Rows from block 6 of a small image embedding model, named by matrix and row number. Rows with one number within an expert belong to one neuron, the router's apart. Each number is 128 + 24 x the weight over its row's rms, rounded and kept within 0 to 255. All counts start at 0. Numbers have three digits each.
Before each expert's rows are labels from the 100 images, of 14976, where the router gives the expert most weight on average: "responds to" is what is common among them. Only what is clearly more common there than usual is listed. The data: microscope photos of single blood and bone marrow cells. In brackets: how many of the 100.
# router: router (model.blocks.6.mlp.router.weight, 16x128, trained with AdamW), inputs 0-127
# up: expert up (model.blocks.6.mlp.up, 16x64x128), inputs 0-127
# down: expert down (model.blocks.6.mlp.down, 16x128x64, transposed), outputs 0-127

# expert 12
responds to: cell type: artefact (38)
router.12:133109097199168136127099123132094170148111102137137094107110133178114138097129137134132148126139135150116107155110132118116147160127124176090123139104155130127132155139148088134125101104127189165132115129151130148105128092081107125111115128117128160151135066103083098104134142164152126169121130150142130102133102141127103100147158103173124122163139135149130131152132072142143100170129
up.3:167142103137100090131141107119138151137112076119143094100151133079126131068177140116119126134107132107137108142103118134146141138154138156073140127129128096127130124126126087096137178135144148138130145148138151131135111135168166124156147137158173081140135132119182145133173086088126122097116123149155122150114157105121103147090110141115119151151071164139121118133072136131124147108149
down.3:065117116119157175132110127133169107134138137180126110097143091200094101092113152106151134151136166158116152128096132154103129114154107163117076141141150139129116114122119124118110112151117103130102116163170136143128109089136098143119101127169107157116134112152127136119113141154111149139130132145143137118154095132068164095138103109120145110152193122108128155132141113146155118157104
up.4:121093142146153140123145174149140103120149132176114112131098149145156131134133108149097138106147097129161154154164167083117176132132144142147162097142114151133135095132117110094149106102059099112146136137140114131128115129076161127102148170107119148153157115119087137148123107107149154145101109113107128083142151146116139126130121122128102145132185081142159142123147085086130122162093
down.4:133137136142133125109134142100116156159135141112121108081142068144126121082159136135111105131130133141166155113131134142113108122144129094150110109105097112147164114131142136124156061154092145142108122132140121137115180131148110182115123121127126123105133123150112138142107202153193122106110109125135126142130158114148128160120130155132147112123082138122161130175128103112112107212088
up.5:163130114128092090133114127108133158131126108109142184089122100123079139129143139124128140125140127178141142153156145132130101115175135095115140094123109130152121159144137117140115077107124105178150152157118130110100151105166090124122108110107166139162127096089145097106125145158089168122138193169106158140102138121107106117131147111116133112149108137138135125128100167145166108072149
down.5:156055089141157145145108164112127165119133142146146112135147153174140080088100068116109118144104102134109119133143136163133141139127110172117120133157121121130117137109139128134129126155143160115131131082147109153080158136132151112106167096157121129109156138127114123185172113147196096100110116081102131130122153095131164117107141112103131128134130113135120112156111151140135114172135
up.6:154130122091112154108142103114136110127140123151113113115109137114128154111153139167129101092131110139167138111142156091116090150196110130151127081146127098153119105064129130129113130121106134104131106122143121126133180140155159094121150106161128074119108115136133091172144085100129161117141134101088144154196132135112127140095125150145134107104144132143178085100164115129142141140150
down.6:102156110112110111151137148128131121145119135113084134118147165123107132165138089151188110146157122150154126154115111138074085109144106145105083115135153121128155158150121134146118113115164107145157140136099145192145139135098108138075113100119108118091151133111150134136139150162086101192144102141146098125131112115150089144127135164141091101128123120087114122121118129142138195137126
up.7:165163138152112156124110090125145119155123124147140106140130127170111143085137162141180148127130102115082148159106134151116124175149131135131148096116181084114158144098158134119100076113149133161127137130080183121094096149145133101094138112136109067144130094121132135122115090105138119111145160145101114136109125095117120121127133104128135121142121154134109091143108172171131119169157
down.7:119133115117133136117123142099093104102149187124168091105171134105097136112124124167160133110097117098092115171128171115099170111102165087131131174142080129133108121135105124134143109128167076128130149111171145111128141101119124114122103140160122094117087130094120097120142112099158108143177151092121128136115141184132142127162128138084137126153141119112154111098118098148116139141158
up.8:140132178118136119173153126137089103144137159104133152109138116146106114130125153090123132156120149125110079115140123120099114136124142165131119119108132144093165096121118115132124120130136163123118173136117151105105092159136090130114083151123120124124119157093120082145157150141127094145106165089130146112113135133141158124166131082143172154072171175192109128161105099163145154126106
down.8:127126064119107106148114152143127132118141152155135090166112135092143131147133167093131130096138151108116156113076119094143101120134114086110205156130126090142094109130146126089156176154106178160135097126126136160149149146138154070126144149095136139110135124130118160105125132117122142128177130142112163115153108121113109157147122165114119163104135100162150143101140108142127111124153

# expert 10
responds to: cell type: promyelocyte (25)
router.10:138147134130148134080074101110139115120103154173144156140153127110134168144114158154072133160132147115096107091078071109127111161097127116137118099147111179116126127142076125139098172107127134116147143131141130134123093144124124141138128113147107139133127123144105156124141143124177125103095141115111110110114077082129128117141135065165111147127110105118095150169145153093136156133120
up.3:136159127102103121089076140115115138112165136130113115116123110131153098111111119163134125158143132146144107122114159127138132132100096171131153146127129165085093153087129114087126071153108156140140143101121124135136115166167138123147089126096136114093117139117150169157126132099187055137136112144150103123151147143149104163127130126153126145115181088128131142125108125067122137130167
down.3:152129109139121147115125117100097103148138108107126196128085165156154141091114152135096159155139114118137114160105123120166139101119089118175090077161133160133170103129109116136123171134154120150142097163122110111094171116131126121119141094150129157121102132126127141095130136167141121147143114150108105114086088152133157108144150112103114151151061151146102121148153158163122145124102
up.4:117187086111161129125120097092121090127177121131150143128135120137068141167155135127125132104148143122122123098136135135123089085095103148136112137133124127155110107101110135111074143185123109147101125133160149142150121106163139116080137139169132191141105122105158143109126106140124095122152108134131148124109135076137111119118078082112152119141111170108111144147117171141110137156133
down.4:094133141116120097165108115146135129139129103149113104122159099100122113147145156116107151157124157153129121104175150081123114146108146135158129143193123099136091150123122119126144108119137149142083094101131071113147154111121118134155082160132125090163142123137169111161109093154164142121119141098135139159143120152144111116134144127120119112139076127125197128157120176161174108101104
up.5:142140155148155122113103166159132147108137162117131104114113122180130066123132110085124145138140154129166127164145114132127129115172118133167107111142116089083142149129151125144074131139109093133116143156144135146097162144110095104140168132123141130164096120078105114144153074114143167133111146162124128154087118101090115153122126118148132151106145130122148177137115096118083118090097
down.5:134083100113093120123112113099155130137116140116121107135175153176119137138108127146168126125132124125088097138134139119097142156093133156136109160104130126166136114107151104126141102119101117096110174074106166134129123122149144154089132119124195141119109163113125129159172143156136109116105089135148139121151124079142126109130101143123155166136177155110134153143173143150131092193143
up.6:166120139134119110122147138155095103088110137148163146126151132128139107151110165137101133104136132084135125136095123143106098142143121118148171144127097106113121128141122169082135149093171128119136117172157134164152156139151107128073093094088182135144140093129142139103120128060125114126139123101147170136088147145102113115114138113140091110124179135128135126125121202149155125133108
down.6:157099139138107091167145167115160143131084140140132096135133136094118135091152119106164116110139166128141120120093180126108117062121132123123146081133139167118148137152114123167122161089099148121133132129124147123141153124124068133115111132145113135146102163153133114136107104156107149115131138145148122134136093081149094169109139113107127076148087149079090151094151101145131097103126
up.7:145159087111144158078137068127104089140134098122148143178112149113154154160151182132109163110101190105133099100148105119102152135145075143123133143114134093127123180130151113131092125151142109112132156129104107140108092162165152126108152141140133128131081119107099091130112133158136089156131156122092113100116131145117131105153153138129112114111085122097120147118133145158114122107123
down.7:136100132137136082147192117122152118135157142134132118105160137117109114132134095134155138167151114146114157139153151106144086129104122099105078152097076131131120131141092101118148112105145150141170115078134130119155148115107151099158155124115160119102144161140163164121105117179120160126148135177150095138112096096106154092133092120141077122144116097146157140099112123100134157125105
up.8:112141119138109160160101134102156116159146132117107118134120144150177134132133175125070184152175134107132127102166146075124104133121129125139105165111105135134143117092142108088159124111156129076139126132170125102123132124125137153098117170137160158121158102076152125112082138113113138122096127126148132134110116105128162116157138148166148112111132135101077108138157110115106117066113
down.8:101095118109131130169116112142120167152112138097141110180122124120122128099168127091190116087165136132134121122109159145120136130112144128122178100128129140112073125136121120131132055128134121134122132136077131155107125130103120138085079150102132118088132112134110128159120143128155124163143179107173192139099146124162125097121149113118106126169086119113160133134149135138139117159142

# expert 5
responds to: smear: peripheral blood (88); cell type: eosinophil (60)
router.5:139109123101155135113126154131079090130123127105147092138165085141110093127101079153118107126131109141118107102108169128127110167129146116193140126127128101166102142172129094135162143124154103122125115101115128080127160114160140189151132123115126110119116146180154104133129149144160126137134162131116142079130095079174106102117128107151117143129108129125129126150142133152136068169133
up.3:127082147113133110144114115121158098117162154118141153150122153122108151180138152120144171147135124134137124132209129087113151155121126153111110098128132113091138101095139138154094117076096146089113134146128140135147068125101131143148130149126173135133126114168130110143126111143093189126185117095140149132106105109115149176113122139124121089115107107145149106135109143100096137151106
down.3:131143083137149163134114117113137162131157106113106134116079147139120123128120124166080104079112112133100114138124119161100099098139161085153156137139097113111109139148168128092131139164149130116150119068140120153098127077151122147126131139128195117127160120087161183125147099115146107121138137164088133123116095132137152120140136179129163128128134156092114106131166137124147097118148
up.4:117128115094131099109105148169144142126116145129094139134111103111157100143103161138121097137101133129146095116168128097125115102140091139120141112150118086144145140108096126136115174144131083106115134110137114148180159122133107113154174129187155110130122166181141073157125103122098131144161181162136081130138140100143150130118134127103104129088096124108140137137136183145084123114147
down.4:150128163124131171130132137120165088172149120117168103104181140129100136066143161124138119127125118113129123131076115161118170118139154137147146154164093136127130106117122160107119056126100157127161152073136122128125100115138147135126137111108132145092132113115086136136115118112147121156133118104089143153104113146161109129142184159158138114141137122114164090124140141117105070140163
up.5:079145093120149154109119149104161181146165108126135108107108145135125126147178117149084138135099147142155191104141127127120131111115107123118188105122123136087137137138105128107106159141126113131143148133152128119162114085104115098136086130113189149129129127124150111131113179129078119135118152080161154131143122174107110095146117123121142169111114149147098127138140067139140122120142
down.5:170089161121139122104142076142144135080123137120077138153149131159134137125123108130150095128127133134149135157143183128149149121131167097140105137150170096166146132094101104135156121151117075099116125130116116066079144125135132153112132124182144115150156105136140160144116122109130162128101097128089101153106146161157144097135097173150085129158119119130134109145142114098113150145125
up.6:138110083135128143143133174130124142100128133094180150146103170124148145118112118135115127148105141113139114118116162109068128154123111145153127114131158123111153131161189163131127061142137128095065143115105166117102105106142118092114098106120191106155099141128146130113126125171115155146121128096141146108164151105093129141122105121090133160149139077124111144131135166123119109112144
down.6:159143105130164080140141074127110095168115101145091142112141078133127129092131133133133135150101086131117111115146135171111096155085138089129134104092093123141081122128097148151124151115096135139141115171122140120123068111141156146126127139158155140158123155171112177155129123143141154112090104163160132131124097155132135131137128166103100116137136134175091120176121137140129161121128
up.7:153140127127125069129129099091137121133125134140142138152140086103097138171095117109172132090163128102107133143152137140136148110119111153153173136148089206124117120108130143150132116118107082154106108112107128136141152160129118071124142126079160109126115121154156126143125134130156102154170156184125126134093150139164132146107100100118124098110144124069119127155165108156143121140113
down.7:103154129165121161130159144116115144129119121098124107102130153119186122128133143152087110116061134091134119109145126103098084102132120104122132180081114128095135129173098116137154106150129154137107080106127113121157115086102115172158135127196108148153154167143117128086110128116108129123161131135170144109141098107119133151123113127118161116107148133167118134103122130117115099083101
up.8:111157151185146111147120097174087127157118098141145161104076116155105127134116134148168136141119089148120134112113142149162169119131123122101099133131117124115105114135080086149095133148160139148116164116137146103106084183114123159144187122144125132171104092152153112127142112106087165101105153151116171138104105127096136117120090113144120142132128119098109142132088139151125145101130
down.8:105132154152131140089092114111161146100109111134106097147130150146154166137118116151130167129106123111168139127153137112131106099124142124111163153141128128181146119119127130097142104093104117158143104148129166153168118131128072116133142164058137140143114121168077161152110134161098104126096109108096109129137177130085120115138111182091108135142130073159141142156119107135127123124108

# expert 0
responds to: cell type: lymphocyte (84)
router.0:107137102088152098135134169115113149170143193101106151169150144105104071131081120118129128140134137118137097106105119132108128137137137115148146123165153152139090155138084095104148151110139125152101138149115125140140111111122143111160146120135146133120113132116119077143099078160152142138159151151080096089120108125155131111131107100155115117158178099139129158103083140126108168160148
up.3:154106104163162163121119109148137126115136092093112118121143135159087086139111099060095088143135148149085135122121082141126156119121140131115151160118147116099121094102150150145137100085079114146113123170145121159123128147106168086114144122166097093117098172104124133102147149089158143158127134135146128136113110165122128115139120143124119084119143143104170145131125140179129150113156
down.3:131180132136147103105130084107161101149106161084130163101145113087112094081140106150140163139111096157145111098134100148139147127135094127105130087123138113092091116111105143149120121147115120104182109121103123097115120093158152153161117140117124156131113140140184149127110133118146138128104093072146104156128125108123117157189167124164155133123132128128122117119109134100107171163139
up.4:135108109134112128112106098139099171151103156128165115135135107114111117152149091123133126130110057141115089167103108101134128111140111133120138143100094142145125153163153106180092154155189139133166130111110138145143123081111121137136152138129091130133085144107176079151178137147152101119134138136123137105104117116150113109138164109099164146113137110154165128125075139153128108164142
down.4:102161138122127106129103152146153155136114146166106149134111118163145149135101103103114125110153136115137116114164148142149145112141199164117140125133105107137117161086116126145127098112123139144078147104144116094151090128142114161172147112142092093135170143127093137081112085119068162160178124151134156142112128121141137107138117133133111101127113159105136123147109049129138117101110
up.5:141154146106145090125100087154104126101179155111137129148103136104124137136164109148119114135170118100143122117062133085087169121115124112112122085130127137164133134132144180142102097137120112097150120149163155147052111106141127135129111179127144152134124111094163164158116166161126106114112089128156140137122124116161130110118131157140110148118136126137120161152102116150135101112080
down.5:117103152143113113120119155152086136112167132178126111133125076183163137151121160182140141128097101143097098155159112140146116152128133080128128156151124122169093122155116083091119159142141105101122115101107112090130144177121124131091154106147168123109120111142188138146155148124161129160123117113130105153113146115104068146122139137140143128125131105146094124113138130103101106090124
up.6:154146165102155119148126137107085112119137112092181145114146171137120116130146128130128183098103109092107101180152127103179136094145137062137096145124110101147135123131143144107154109148159120143116148139154099127131137098105109138084082138117133182140116112115124109127113129178135109145124137112128172141106152147109118122149129121107129141107074140149101131160121167106122073130107
down.6:121127139156134138107126155108160143118182125170115090170169148103123138099132107150060114148132144108099142100132100151098097136105131178156133073174146148096136122123136139107141111088148123147113120129145091145129167181140145146112106100157146114092122154128116111118154131111133161107072098123132157131127138124146133136138123125138137100109165128143064153118135126143142121085156
up.7:103134150131109114122186093144139158138119121042143118086125109145156107107134135129148092121146147117172128128091068151141125126142166105096103184131146123130149122123127130108146115120147153159082122129187145112114144123109125110122142141133097084123142139145117130114121145064092146139115110156154143114125145097126131130159085081117140091152133129107145135138134155167097134125115
down.7:195129122172137129111109104121116131128118140110118177084140115130113129124149120103132131077120119111065107198106154148139116128111113162131118154110155152112065138102117154159150165130141131107147131141121118117093111173145151164152065122140088142103125115127166151107158097113147130088137144133155133112169114118112107139103159138144137113139127143153137132157107122159152110139110
up.8:125170141101127144123110119150101128095099113089158140137127143162108131119073105122080146118110158083133135121121145118150149134091158125125124131129140103129149169132143082111115110125135183180127106102142113143174172125192160122114103170112124135175121132096115144121141148119138137115175120113149123121158133124114095120188130089093145117107083141121079131108101123127138127141126
down.8:153165128098140121122098112160161136134145103126166138102165153169150131081088127116171109133114103099105142111112145115092138164109111106142140131136123062109105108132117110126118088128127159180168125127148154130138144099113105120095117137154129140147111121105091117120119062114131142117103135150137149167123171117138143123145133104123118075127144149100093132120100173125077170107152

# expert 15
responds to: cell type: segmented neutrophil (68)
router.15:134129108132101130132102163113162139111105104143115115098162118104143062146119079141120096154148078115165139132130119115151111132078140171135105154132134098145154145072143170098127105145148115089127125103131129169119119104144100156106141122152119083126072157138123175130136062069119107131114114138083130150139130109135133142094114157109124124135129119129124118123133141153156132099149
up.3:119099178127128123123138107126117112104115158095159143100111120139155131131168131152135152128162157139082132095120147079187087074099102150170136138128126123157150121152144110132162155164181104141098161131132153123106137096141133145109130092159084122160086124135139145111102094096158105091135164175105114158156135088147119156129152137144113121113130146098125124118117140124135110129146
down.3:117179126100099140115099159151110130150098113124116125161149136141113131124103131122156142123121084126112115078130159083125088110107131109134104162114131116119109132149136104148129200147134112140090131141108133115151102101122088100127128109105156121091113139146166185154090163136112122092114124107114120146090148124148111091096081148121081201141101116153130129126140143133149140091132
up.4:136081153132157107123128128117116116120160134143131131164169159122089144118139181169094132152148136126145110115133148118144138120107156109131115097112137118155089089117118176101152135146158105069120140115085117130100065180102132135088127136121171100116154118126127154108137116131124125131074120123142118120127176100140125124148143154150108104119093143101120173139148110143184139091157
down.4:099135149111079085158107154144161145139096108101155149098139126114165164141131089139141125107109088149103104130141155066075142118125106147151129130125081135126075128106115096125116132099136108116127091111118145087122138091170122137108107137148127128139108158136165110101109122141118123145133164174133163141127168128107122163134196095083132148135158111140136144105138157129128138143125
up.5:123119127103160117133095135148121119114089170091170092147121151114124155117140139140081109197096099118128098091167143089131131087166109115110152170149088143124124107126098116163134136113142128116100104116107116132128140156167145107159146101101153127129099180091149114095147152141126110119113147138122101097121130113151175157138133136128161126106137163133108117144165130122113186105148
down.5:132128138066124133125121160113152135120135139126152187149179152141117108120088114147141114165069146138098128102118147155162126139129147134168170103132125160140130132118117144105153124126122138128169142123118111104131140114121148093135104119113119101138114128120103126082085186167184132098143118114133157121113164133111189162106157139142152105155111161153150162156109147098123104158108
up.6:172119150102127093157130100120143127134161098146135100104132119153155103071087132073113075120114083136140126165115134124165155108091146154108122154130118118107151116093064137142147090135094139129154163099134125133167121163147097151116131124094113104131110121147113178137128096102132120140131170150106181160131144145118099142130164126132118124144141156082132155120129155137132102121122
down.6:096143129113118131163167139120135152087120117112147167093104119085128124174159105153095107103154110133099126123143117114092148135142116145156146101134153112130151108131166148099148140120116113166076143102141162151120133139128157095141193110124117136143155080126145156156129101166156148143184117134155149099147128132095126104148105132107127110117094100153110144135126148093109086166085
up.7:135174133107138126145123067103117101127100117100162168147165137142083138137119107096166110109084107150109115155117108108116158149150153167127114134101136130116142138138111143145114083152118099147144163096111142147142121160129114116090145129098138113149108137144081141085101137123157083167134139138134117110151200123118156141107094126130149141178150135132107113111138135071119124168122
down.7:098121122078144126131089120101137134140120124156068097140108171108104135131108125138076123098135153146143121133121121139108151135103140096128158104183137140073108148115147081121149147119146135162127098163106156130177150135103103089146102144116110147149170120136137135162118155160083115078146131180110149122118136163107108101135169139135146144132133095155146164132092146129117118133109
up.8:123151133098162161166165109128134079131129165165115148147157114132112139133117136109121136105167105148057156135156147122099177092111116152131150129126124119152049105130136115132115120106085118123128146138101148120115124156150130108128111159144121141113122068128123162127104139127098124070107090133124101132163137088137156147111159107092135157113115139160112117103151151105159114144156
down.8:167090154120096102125095155089107140105158141093139091078117165174132145115098127133140090108084106118179112152113115125147139119095099119167071133127163149103116134127158098120146129148140151138111114157125125109123116163124140108097138113115147126167132125157102127099104127115186113169125125178106132118110097157150149110122099123152111109141157119127107148159128130128159160094091

# expert 9
responds to: cell type: proerythroblast (30)
router.9:103149119106158121138147141097137127119174112129133128133125142091128082108116133102115108124087183085130148122119133150101146140133192094089148119167139085132134082128085116125152118149102098138112144168121122156109129152143102125127128124157128121149138104091129121160089133144109130139130166125080128130152115157113107124105109113110134109160082122104157127115162117176125073166076
up.3:152120105155140132127087100131174114144158112102152131126101075125175114136140104136155128181086136101189099151116120128165090157131148136128115144141105166122127155123136107109110102135161132124162116134127124170111130115159154141139107096160142139163121104114094118108165127159155084157134133144124124088126137119112123173145127125113070111131097112096165109109096123132068133118135
down.3:106112162142121098103120107148097166094115153096130100148101112132106132094118102119144125108097132132134152150101112161098088134142101145099073103133137099131089124127111121137123080108200111133127133154151133131120130159099124123180174128167121148123130138131152140195129136106129158138131149144192069135105092123140153102116113091141146134131167145123131155126103125138134133117148
up.4:105153133119141165132137149162125099151101080109189098110130125130123113125162157140122157151125104138135126108128149141161129143096174163145155129136153111176096105105135111101138115126096125082137088095151168144137145073140129139090159125169135139109102128108125103174119103143133141145134125117111190139094162123144100141137126119153087080118095131133138139157108157132136079123131
down.4:100164157156119126120108121119124120199158151147107107110119120118132189070109131174124147108103130136079124146074126130125118096139122136164120149112146169127103126143146139109131125138117097130126143161153126119075101100107137195113090126157141143147120139147123143104082159125156114136151134120137079126117112128169171138145161137135161150149105136110102107131124163118154127151150
up.5:161098121144118128154092119140144152138085107128139101109140139100108107108132144100159132109092099128122161152122164150129101136117100153138137137100128130130168054147138132148138110113109124130121110098136141111120105108113138146135127158096130178136169083132138150109156122112110091109183131135162148112142121096106149136152127118191088107143124131132094143195124190109154127139097
down.5:097157142145129172152099110121131108103159140121120116126131138159122134136099106168144130120110144102132125132120176121132125159121084168152122158148137135099098169077104122159169170168161106118116159112145111162115132170122131152132144116130106109124112201143127145096140105107160116145150102129133145106107140147126119137099124096065089106096154123154156117110167118165132081133128
up.6:087162139096144146116119084127140155147098155205131121136125114124110148145070145105117092167139100145136132173150105114108134076147170104120114090130130130095127127123136174137073109114127121117096134136114140141148156089129105139181149104105140130148140132100097091115158104092109110117139124137150122133117138136156170128106136131112132115123134147157103104142145166151174106122170
down.6:161089151137150093130098140097126110134141144118107135082141126126183126097134148145136135130168129168097120112109146150144078143120130133144116139146108128154153181116129125115155137130119144151147135135157118105134117100149179108116114128081163134096109091131172132131179133147118145106106080154160130119135064179132101140126168118138105122124181144115121129135135108087133184136123
up.7:168136167132144142142113093140137122113149134135102144151146080127123139101169103107173136115137115131143114136061144128156114111133133084146123165124171138118144121146087133166095152133102145090144103122120149099130137094123153158075137147142114104155121087107133115174144149128114084130088146123146155097106076140121123113107110174137172140141130079143114119126132169143145149097152
down.7:097124137089106145129088175151102106116108127126125108107101128152159132117122161140161107106146134123134116106149136120119109134112065147115124108108149109107137123134124186130138106132128127168143139174096131147161135125174110075102109145088119128106090126111120115117125134090150170141148106115159145070165180109129112161154150120162089133138114153163139138161110111086126104137169
up.8:126105161084109165119154127168100122173135119095106163151126094115159078118150158115136161137146131123118110132099167071154161149177113098116130139147131136133127128129153096138182092120087132086153123116125098083148118119139108145113122118132129144102120167133117140105130106105151168144111087127133126089119135144148144149172116115132118144135129179133146141115091116063122115111140
down.8:100170151129091100140101089103128144101107120123148133133167152101126194090123134124114091155088123117181131123141132188115114136124123109150140098137088138133114128120127146106090121075168117156134112168148141181155131167091126132159108082166137112101112124130141102164151124134137106141166153134103103116165098120114114122174141136135130097157133102140100125129129152132132145136108

# expert 2
responds to: cell type: segmented neutrophil (66)
router.2:132185134058148122151154078160135124107166131126147087119140133149104125117097160109167161143148125130101144112165136141120119147129126117130132154127154127115163157099107124132129159097145091088135159143120089101124127165090155132124111147142120117119121159143129094125132109092138145104121155112147124149149129100104189146139131116133169097120137097088135108097167141093173176120148
up.3:094109114142113095135119099134118099114143117135116086171167145151153120133108118135139164159119128147150109096147128108116136143148108123156087135106130142131122135125138123125131144115110137058111105142120150172124117131165188117109120151142148133123099118130166068141123122140105199109151122098115135119124129112099140139136128143178200136113098097103076138115125092148117144075109
down.3:167117109124114066191113167140137168115119089157142098155124134151110138060151112125135141151134114117108143116137130127150110110105101118131146156106118090147144094112156143138136109140138166118131152169131122118128152117122126131149102124125117091144139123122153165118097141070099122134103129123127174168156117093148130131154103126085108085138089180119161134121138156143118074113144
up.4:174132100116127171116122079120152085143152113097184127157161130148112110123103146111175095167146118107090129135150115151087136143127126115130137123149125148145088132133152133157132077106093073135166159143094137148150165126104130127106098144170119114124158099110156157111092104145133148150090132096107143143151149106112152135117132117154132161156145127087144133080119137108144141150139
down.4:142118156177111151137090107139116139128126098119075134126145100119118131162118160114138146082135100126118147148128119130095145130171122141119093112133157120127126110123152160134117137111150087093150133098099133152142102178122162134133110139144167101137134122135132180115183148109140151088082097125162093160129164151163145139149129094094151104119181137124095133079159108157131153107135
up.5:104172133124110113129151124144146074143140150117148095104145143135131135183111137119111139124114089105140115137164150149074149104115151132082152102147155136105156087105087089166121134133088133117134127165124118121122117122136125109145162160109114128138143099112161081134107146181123100124127135108152128152123089129083119148164100091125128128116147153139164190151108106076150146143141
down.5:130130125150150157113137099085136135087137128138109131162099120095075101126089088127147137133149170108108127111138146146134135125151110153158106132128152157152144138139111157145148174140106129141141159106148111129141172120127105115111090120132150135154117097161119126117160083125145140101134133130086116120094125144103133092162135128140149160131011156138106109099111105132143150144099
up.6:093139130120169089119132165145118127114114141099151089097121148083100127128140104121161122127126079159124142093151114123130123188136173142149082171106120109108112149170136112174131144140157145090133106094129117120124119076098111148130117133175159138163139165138148086124097146124168152093138117122129139141153125155148102127100126089135116117144151153137152104076131152095114136113135
down.6:171155142088155146151160117143140132137162120151141124161105168103120112112133109090121119160143111133137106143128097102067107118149125134164124142132138132144111121133140123107123120123117092112116143128105102126098150133130048103108160112168172146131128117155084107176149116132165130144112089124124116134163117125140171132148112145153172069145092068122129127168128139110105140105107
up.7:141110099136106134129103111123171173129145139130081130142110094132145147116121139134131087105112124157083119152095105130158108126104114118143097101149115142143097115144129146090150115136130104155155101126165090111148164166135121199115123167122132114125165121089093107122138177135147112095154094113137162141109111121178138127084175107126132085141145128129103151143180108113099133123102
down.7:122072168110174139114138138143126121134127135120167134133102146114151114100146117150137105114083118114127121111117132114132177107138140152178124129122134156086123118100132101117127144109104163140112088091106137124130135144130162089128146145088167171156086106121068143102159124169120155110123122115152148101159135151160138127144121134133086172118116119149208150110110127100094105122144
up.8:123124136093188128126160069134135136122127115113122136107154170140092141126127079116148104147157124166067124131142116125099110142150125109117132113138144130094135114119137133152107144113186149112162115113133084109146133134079103143165151131140145102112102141124099098132154138125134142153118136141106134137181114115101151155122095114130154087157193137091157155109132139127145183118176
down.8:164149123122159116117147111127162125104143169118147099108182145116074110154110156100134100126138141105117125130192132145100161128087122120127145139124189112121114123147100097134126104096098122106123149095134141130089155166097153089059149116152161140121136128171116110110105134109186127114082112132157127123177104114110131137134103099148107123111142114096110143113143151142130141127134

# expert 13
responds to: cell type: proerythroblast (50)
router.13:140151147167170104132145150107144130136109149114106152167111087104161118194091143150101114136170136197117130080109153134146135106119140105147122128167141129176102079094114126126154154135127125072106093145129145116131169148148130089105140145118132147141152082144145178133112162171165122122130150119081130109110138113136105138143121119102124143140144116109125136124122151103102134110138
up.3:119135147108097159124150122110128118190134103155117093118151119096130148119137148092118116179121124138101173114132139129136136112135132105147133154162138085087130136069129125117158109130104131084149115165108154139112145097132112177133143171171114150125121134164171122151067136142152146113110138111131166159129122104130115150094087159162141126085099094124091128124121130091135142091144
down.3:119128140166134072176167190138102123137146090150101117112121097164156125066097088168137133102140104130169133112128158156126101120105110137144111120148126097135163115106129071137143138149114143110157141151145109190119157107119144150135125134142124139160098103083108126160095080139144153141125121160110117111119145135144128133108115123136101131120124130115088108107172133123125125105172
up.4:148163143132124120127132142078168162137138157099132130138125067111123109130106128141152111086136121161143154081120098160123132187170097136117095136123181143139136155104102149149150156111115125119176091173133064149119106152138093123121135099183158118148107133089107121119137129131159144159105095132162111134149108093135116137116100083098131127142130145134124158136118129115138106131141
down.4:098127133114146110132109164146135128161131077151091147160148148112116123176128110104137131162142123108099089141129127149105133122131125155141156079170144094150101158132140101108106135110117139134109148116117122110162093077089110089146128109151141129143125086151126093148162131139108163090120138147111147146112105173137110076156161169128059154138143141127140151129129097139161139099100
up.5:120094121114132132141111146149112135139158162118122131115133131110108119124150145180104132133088140163052144154097153114152154129123143119173139084149149104137145146099160123114111119114100149133138142148092187133119168146162172119144156172131085133151131123151139142097066115117120128107116146124056106096113095136127119133111105118121137165102128080152121095122138124093145142126131
down.5:136129175156105125142139158146127132134119167127099115096141122143130122086113110176100125116101125151151112087149154078098082096120106079139070126151133145101148128125114124123171107165112111133169111104122085147068143120138139152171122111120181145132118129157148154134089099140164146087096119104106142143133122123137136139102149140157128150136121100142114145113123152112103166167122
up.6:134125114167137204106096135138144147108165088163136088126118118126123130080122091119097132156096112135108126143156127097115122139132132198128175099126142165125115117170103120113123106124122096139150140110108151163138094120153151134150116166118105109088112100084156094121119128158169111135138137101174123140130096101132182128130116142114122137122086117147100149143115131113166132144157
down.6:091133117124140077096153106111090125121097149139142101140111150122144145137100127122146133106136120102159136119156120117136123176098132102112146130152139102119146135073112108156106131196149167131149118154130064126112178114129131114081136167153152126148137126137077124087164160091106162125108125133165121092117117086150137106146137119155128133088133136144136144127146182153160105132109
up.7:105086138159113147099125132133108140115142104128126145144142121141148166118088118152138141157153140109110128142159150095122111134128104153142168164125124117144116086079141147099132101138132169099115125116121117122119093100128170147098097181108143109138127116114118174140164113160107149129111128166144092134154130137147085134113130167133123175090106169145137144130136085168112162053094
down.7:096133145088127144094110116116107105163126139102156119113142143107127133164130099090152094084143151112147099113167143121100153115123108119170171122135086100115094143142147096092130130121138117119103134085117136141103142101129138149098121113157099103088117131137092092144130179137155122168138140105153131119110143143123198113138160168121162102124157133139119153134115120174138142179082
up.8:169172087130155187136138157090121124086145123131129173125155104119103096180103125158099128149093105133166120115159130116119152116112106154138133148102103120103119119107124115135092121165114160098154118147130126148114103125151114160149126123118100132143124117130180155096126158121139122110110121128135134092133107088156199153116161163092102149126144116183144105115116122095138152099143
down.8:148097109072146083152099126140100109103142120083137136093145151130141111121123152132119090157184116105157142080085120135138123106117124099135135111150105114133139136112179158127134124145148134111145090064133129140137135103155167116121132135125086131134111148143163123133137143139213171134108103097108178134123109094152140142119140141128146088102134136143136115123139143112123070135142